Weights of a small image embedding model.
Model: 1.97M parameters, 64-pixel images, arch xception, activation gelu, widths [96, 160, 288, 512].
Rows from block 4 of a small image embedding model, named by matrix and row number. Rows with one number belong to one channel. Each number is 128 + 24 x the weight over its row's rms, rounded and kept within 0 to 255. All counts start at 0. Numbers have three digits each.
After each channel's rows are labels from the 100 images, of 14848, where the channel reaches its highest value: "responds to" is what is common among them. Only what is clearly more common there than usual is listed. The data: capsule endoscopy frames (Kvasir-Capsule). In brackets: how many of the 100.
# convs1: first pointwise conv (model.blocks.4.convs.1.weight, 288x160x1x1), inputs 0-53
# convs3: second pointwise conv (model.blocks.4.convs.3.weight, 288x288x1x1, transposed), outputs 0-57

convs1.119:157172140147099159133128154135093139116119108116124126131139133114151110075136111162115156175145128121155092089101149090136122083102139109123098127102088148129164
convs3.119:148119139122121101151145113138091155122151122132105140146110144138132143114137137117158116155137109138112133107135109087139086128143116136096165129121143149130110200071140135
responds to: finding: foreign body (27); finding: pylorus (25)

convs1.223:137122135104155114114127079129164102113112100174113154123142152091106148147142116104124103090147134100110174101079155119122093133085122152088123185075141169153133
convs3.223:107184144118081142114144155126131153151161099132125141102148137136125124127110115128117141097132148103126109131158157206155116153127105106134128103124107106133147163140171052
responds to: finding: angiectasia (29)

convs1.63:128118174110117184156140127110127150116133116115130130146142144075155105126152205075157110113124130128139096149082091136101116136086139110138143132142148116092111
convs3.63:185122178122161126106127158126126099134150144130124157126119132146149139176145131129124078134105119064145102105169123162096112131155136157057144133119096134119135143122118146
responds to: finding: pylorus (31)

convs1.93:133212120112115160157134114151145129127112130129166150106098113171150103111110162122121149112137166112136128113148124156124122142107123110100133113138123099113138
convs3.93:111128121112100137122131178152100141102138181092120104154117131094127115103152128129189139118131153125173142083121114132137110131122142115137123130109128144120131133123114129
responds to: finding: foreign body (27)

convs1.81:126117106154147135159126159104130144119145075109129108131142141179101113096159135106123143119153117151129148128157154117168127098139148084151112127145117121156126
convs3.81:103122124172122123123140138089093092096143112158142135144110091129131122088154118151109077122100106174102084134074129111120127114098112095104151100131104120125136101130184108
responds to: finding: angiectasia (38); finding: ulcer (27)

convs1.91:120142130109092119115182120106123135156112158112149104120065136131135096107156107159099150164199135111185099155139096110101109127146147132157112070146118115147115
convs3.91:084128120109107085154174102157151080095137131128107148127121173180107140068110133124123139140164111127136134088135159075147127151169136102113086127141097089088120137150112161
responds to: finding: foreign body (25)

convs1.68:130146127089107134120145132131126144178150149160127122115131141066100156144138152133128173128089077137121116123118125093123129177108106143169144148158137099153082
convs3.68:129069154144136115143105125154130183108088146135105141133129103112127088129124099112144159130089118129095108143086106165171147144142099097097134112153110090157117121120128159
responds to: finding: pylorus (31)

convs1.1:159156114130138132097102180130120132077174142128113172118166145120141147155113135126148111097090137131141131159102139096146150115126112151125148093136112136129160
convs3.1:145129150080142107108142151133175173150130103155152163125139151103166078138124121166144169111140151130159132154178165138145160100142139117124172183124137130133146163149108127
responds to: finding: angiectasia (92)

convs1.281:124131119115168131138116151112115117156119130118133115105139104127113131110127090111135094103096084137107135155148126108118163100124085128157108136128145091105123
convs3.281:127115137143116128114137133118116158177101138126131178152152155139122151168123148105109151060148110144091127148110140121158151180154145092141134156158124125132144110078122128
responds to: finding: pylorus (43)

convs1.16:104155122133104135130171145119165107144089171155125131152132095067167129104154091102152118127100123153158114115116151126121118179124087124135074093134193114120137
convs3.16:116143152147127104146075126156109162141113138113132171108133131133159129117153150102130132111127148091163129128159104096155115107106116115141085147137137123122140140102119079
responds to: finding: pylorus (50)

convs1.225:115137135141105156128181138100124153147146079120099097131087131144102109136138106120161140093087115167114134126107137108134157128126096169118143125087149158117112
convs3.225:190136101146126141142150136142145118088119091126127109101136121111149170155136116166123089163150118162130140156120068152125115141160111106087121143118120128122090154137063119
responds to: finding: foreign body (43)

convs1.268:104086105117188111129162129093145143129122145110121122129136133127122139134100145137145131083083149108152139138154149089125180091120162106102113112134151098153146
convs3.268:152119115119104129134105117126104130104112131121101141099147104099103086150109154159117105157141079145117146102177130100110123120155119136127144160111160138150149140125121149
responds to: finding: angiectasia (68)

convs1.175:114106160151152082126163103131124116152175082150123142115139126118124129132125110115118143144126098108090115164120109137155166105124156114162123106071120145158067
convs3.175:172146107144143107145122143114085131129104156119130117104098135184116126132157173138152125112086108112124133164115113117156111138106162102104073077152133129093157113120116094
responds to: finding: angiectasia (40); finding: reduced mucosal view (32)

convs1.106:158110136145135146114137123162148088078115112103175111145104095131172129121140125147091076113169127126116137121103116113141147119168084139109117139163145110111150
convs3.106:161156120104119105133120165116118127142169103108106124096116158136099122128163154148156155099170101155116156130111118126129118133095116115111143137088153140164130118140126137
responds to: finding: foreign body (29)

convs1.131:135082128127126185138129153154139136067132130107163144085153113134134132115152136137152135118139146153135183186106145124163123129126126150128139123126131137149154
convs3.131:124129127133114109122122131127119136138131168148147117167098141164117098120105084099122084124155154144098128102094075111120096127127147175155122118122107139082089153080139068
responds to: finding: angiectasia (48)

convs1.10:106113160137112139149128152119103132093137139096102085167131158133105098089137116167094157159108165131153130066133131154125135129144154121154108165128141105104121
convs3.10:151123134138102187132112126147121157091132134154105121143094112120168181135160125152105085164141110118103131100136126172149143146154172114101157101167073192168088155115132109
responds to: finding: foreign body (29)

convs1.165:168104116152133145123156138155093113173147117114145139134142152091103097098097149144118165135151136152130172165164154127124111126124144142141123134119123105144136
convs3.165:113158131117121169099132140134122101126136120098163080169100101135109124113130126154120115105136140165176151088131112127124140121124121144133085093120144183133113120116100104
responds to: finding: foreign body (27)

convs1.53:125148111136114112134101122114159138110096169153069165076110106104172167119134147128130122086113128126143128150107134118145110191111108091117070120184164137126138
convs3.53:104142170144115132144121155090132110107166096092121185143174076137126122142115134096168114137095139127089123112113110134092107146152151136131106128104112105142094145168137129
responds to: finding: pylorus (48)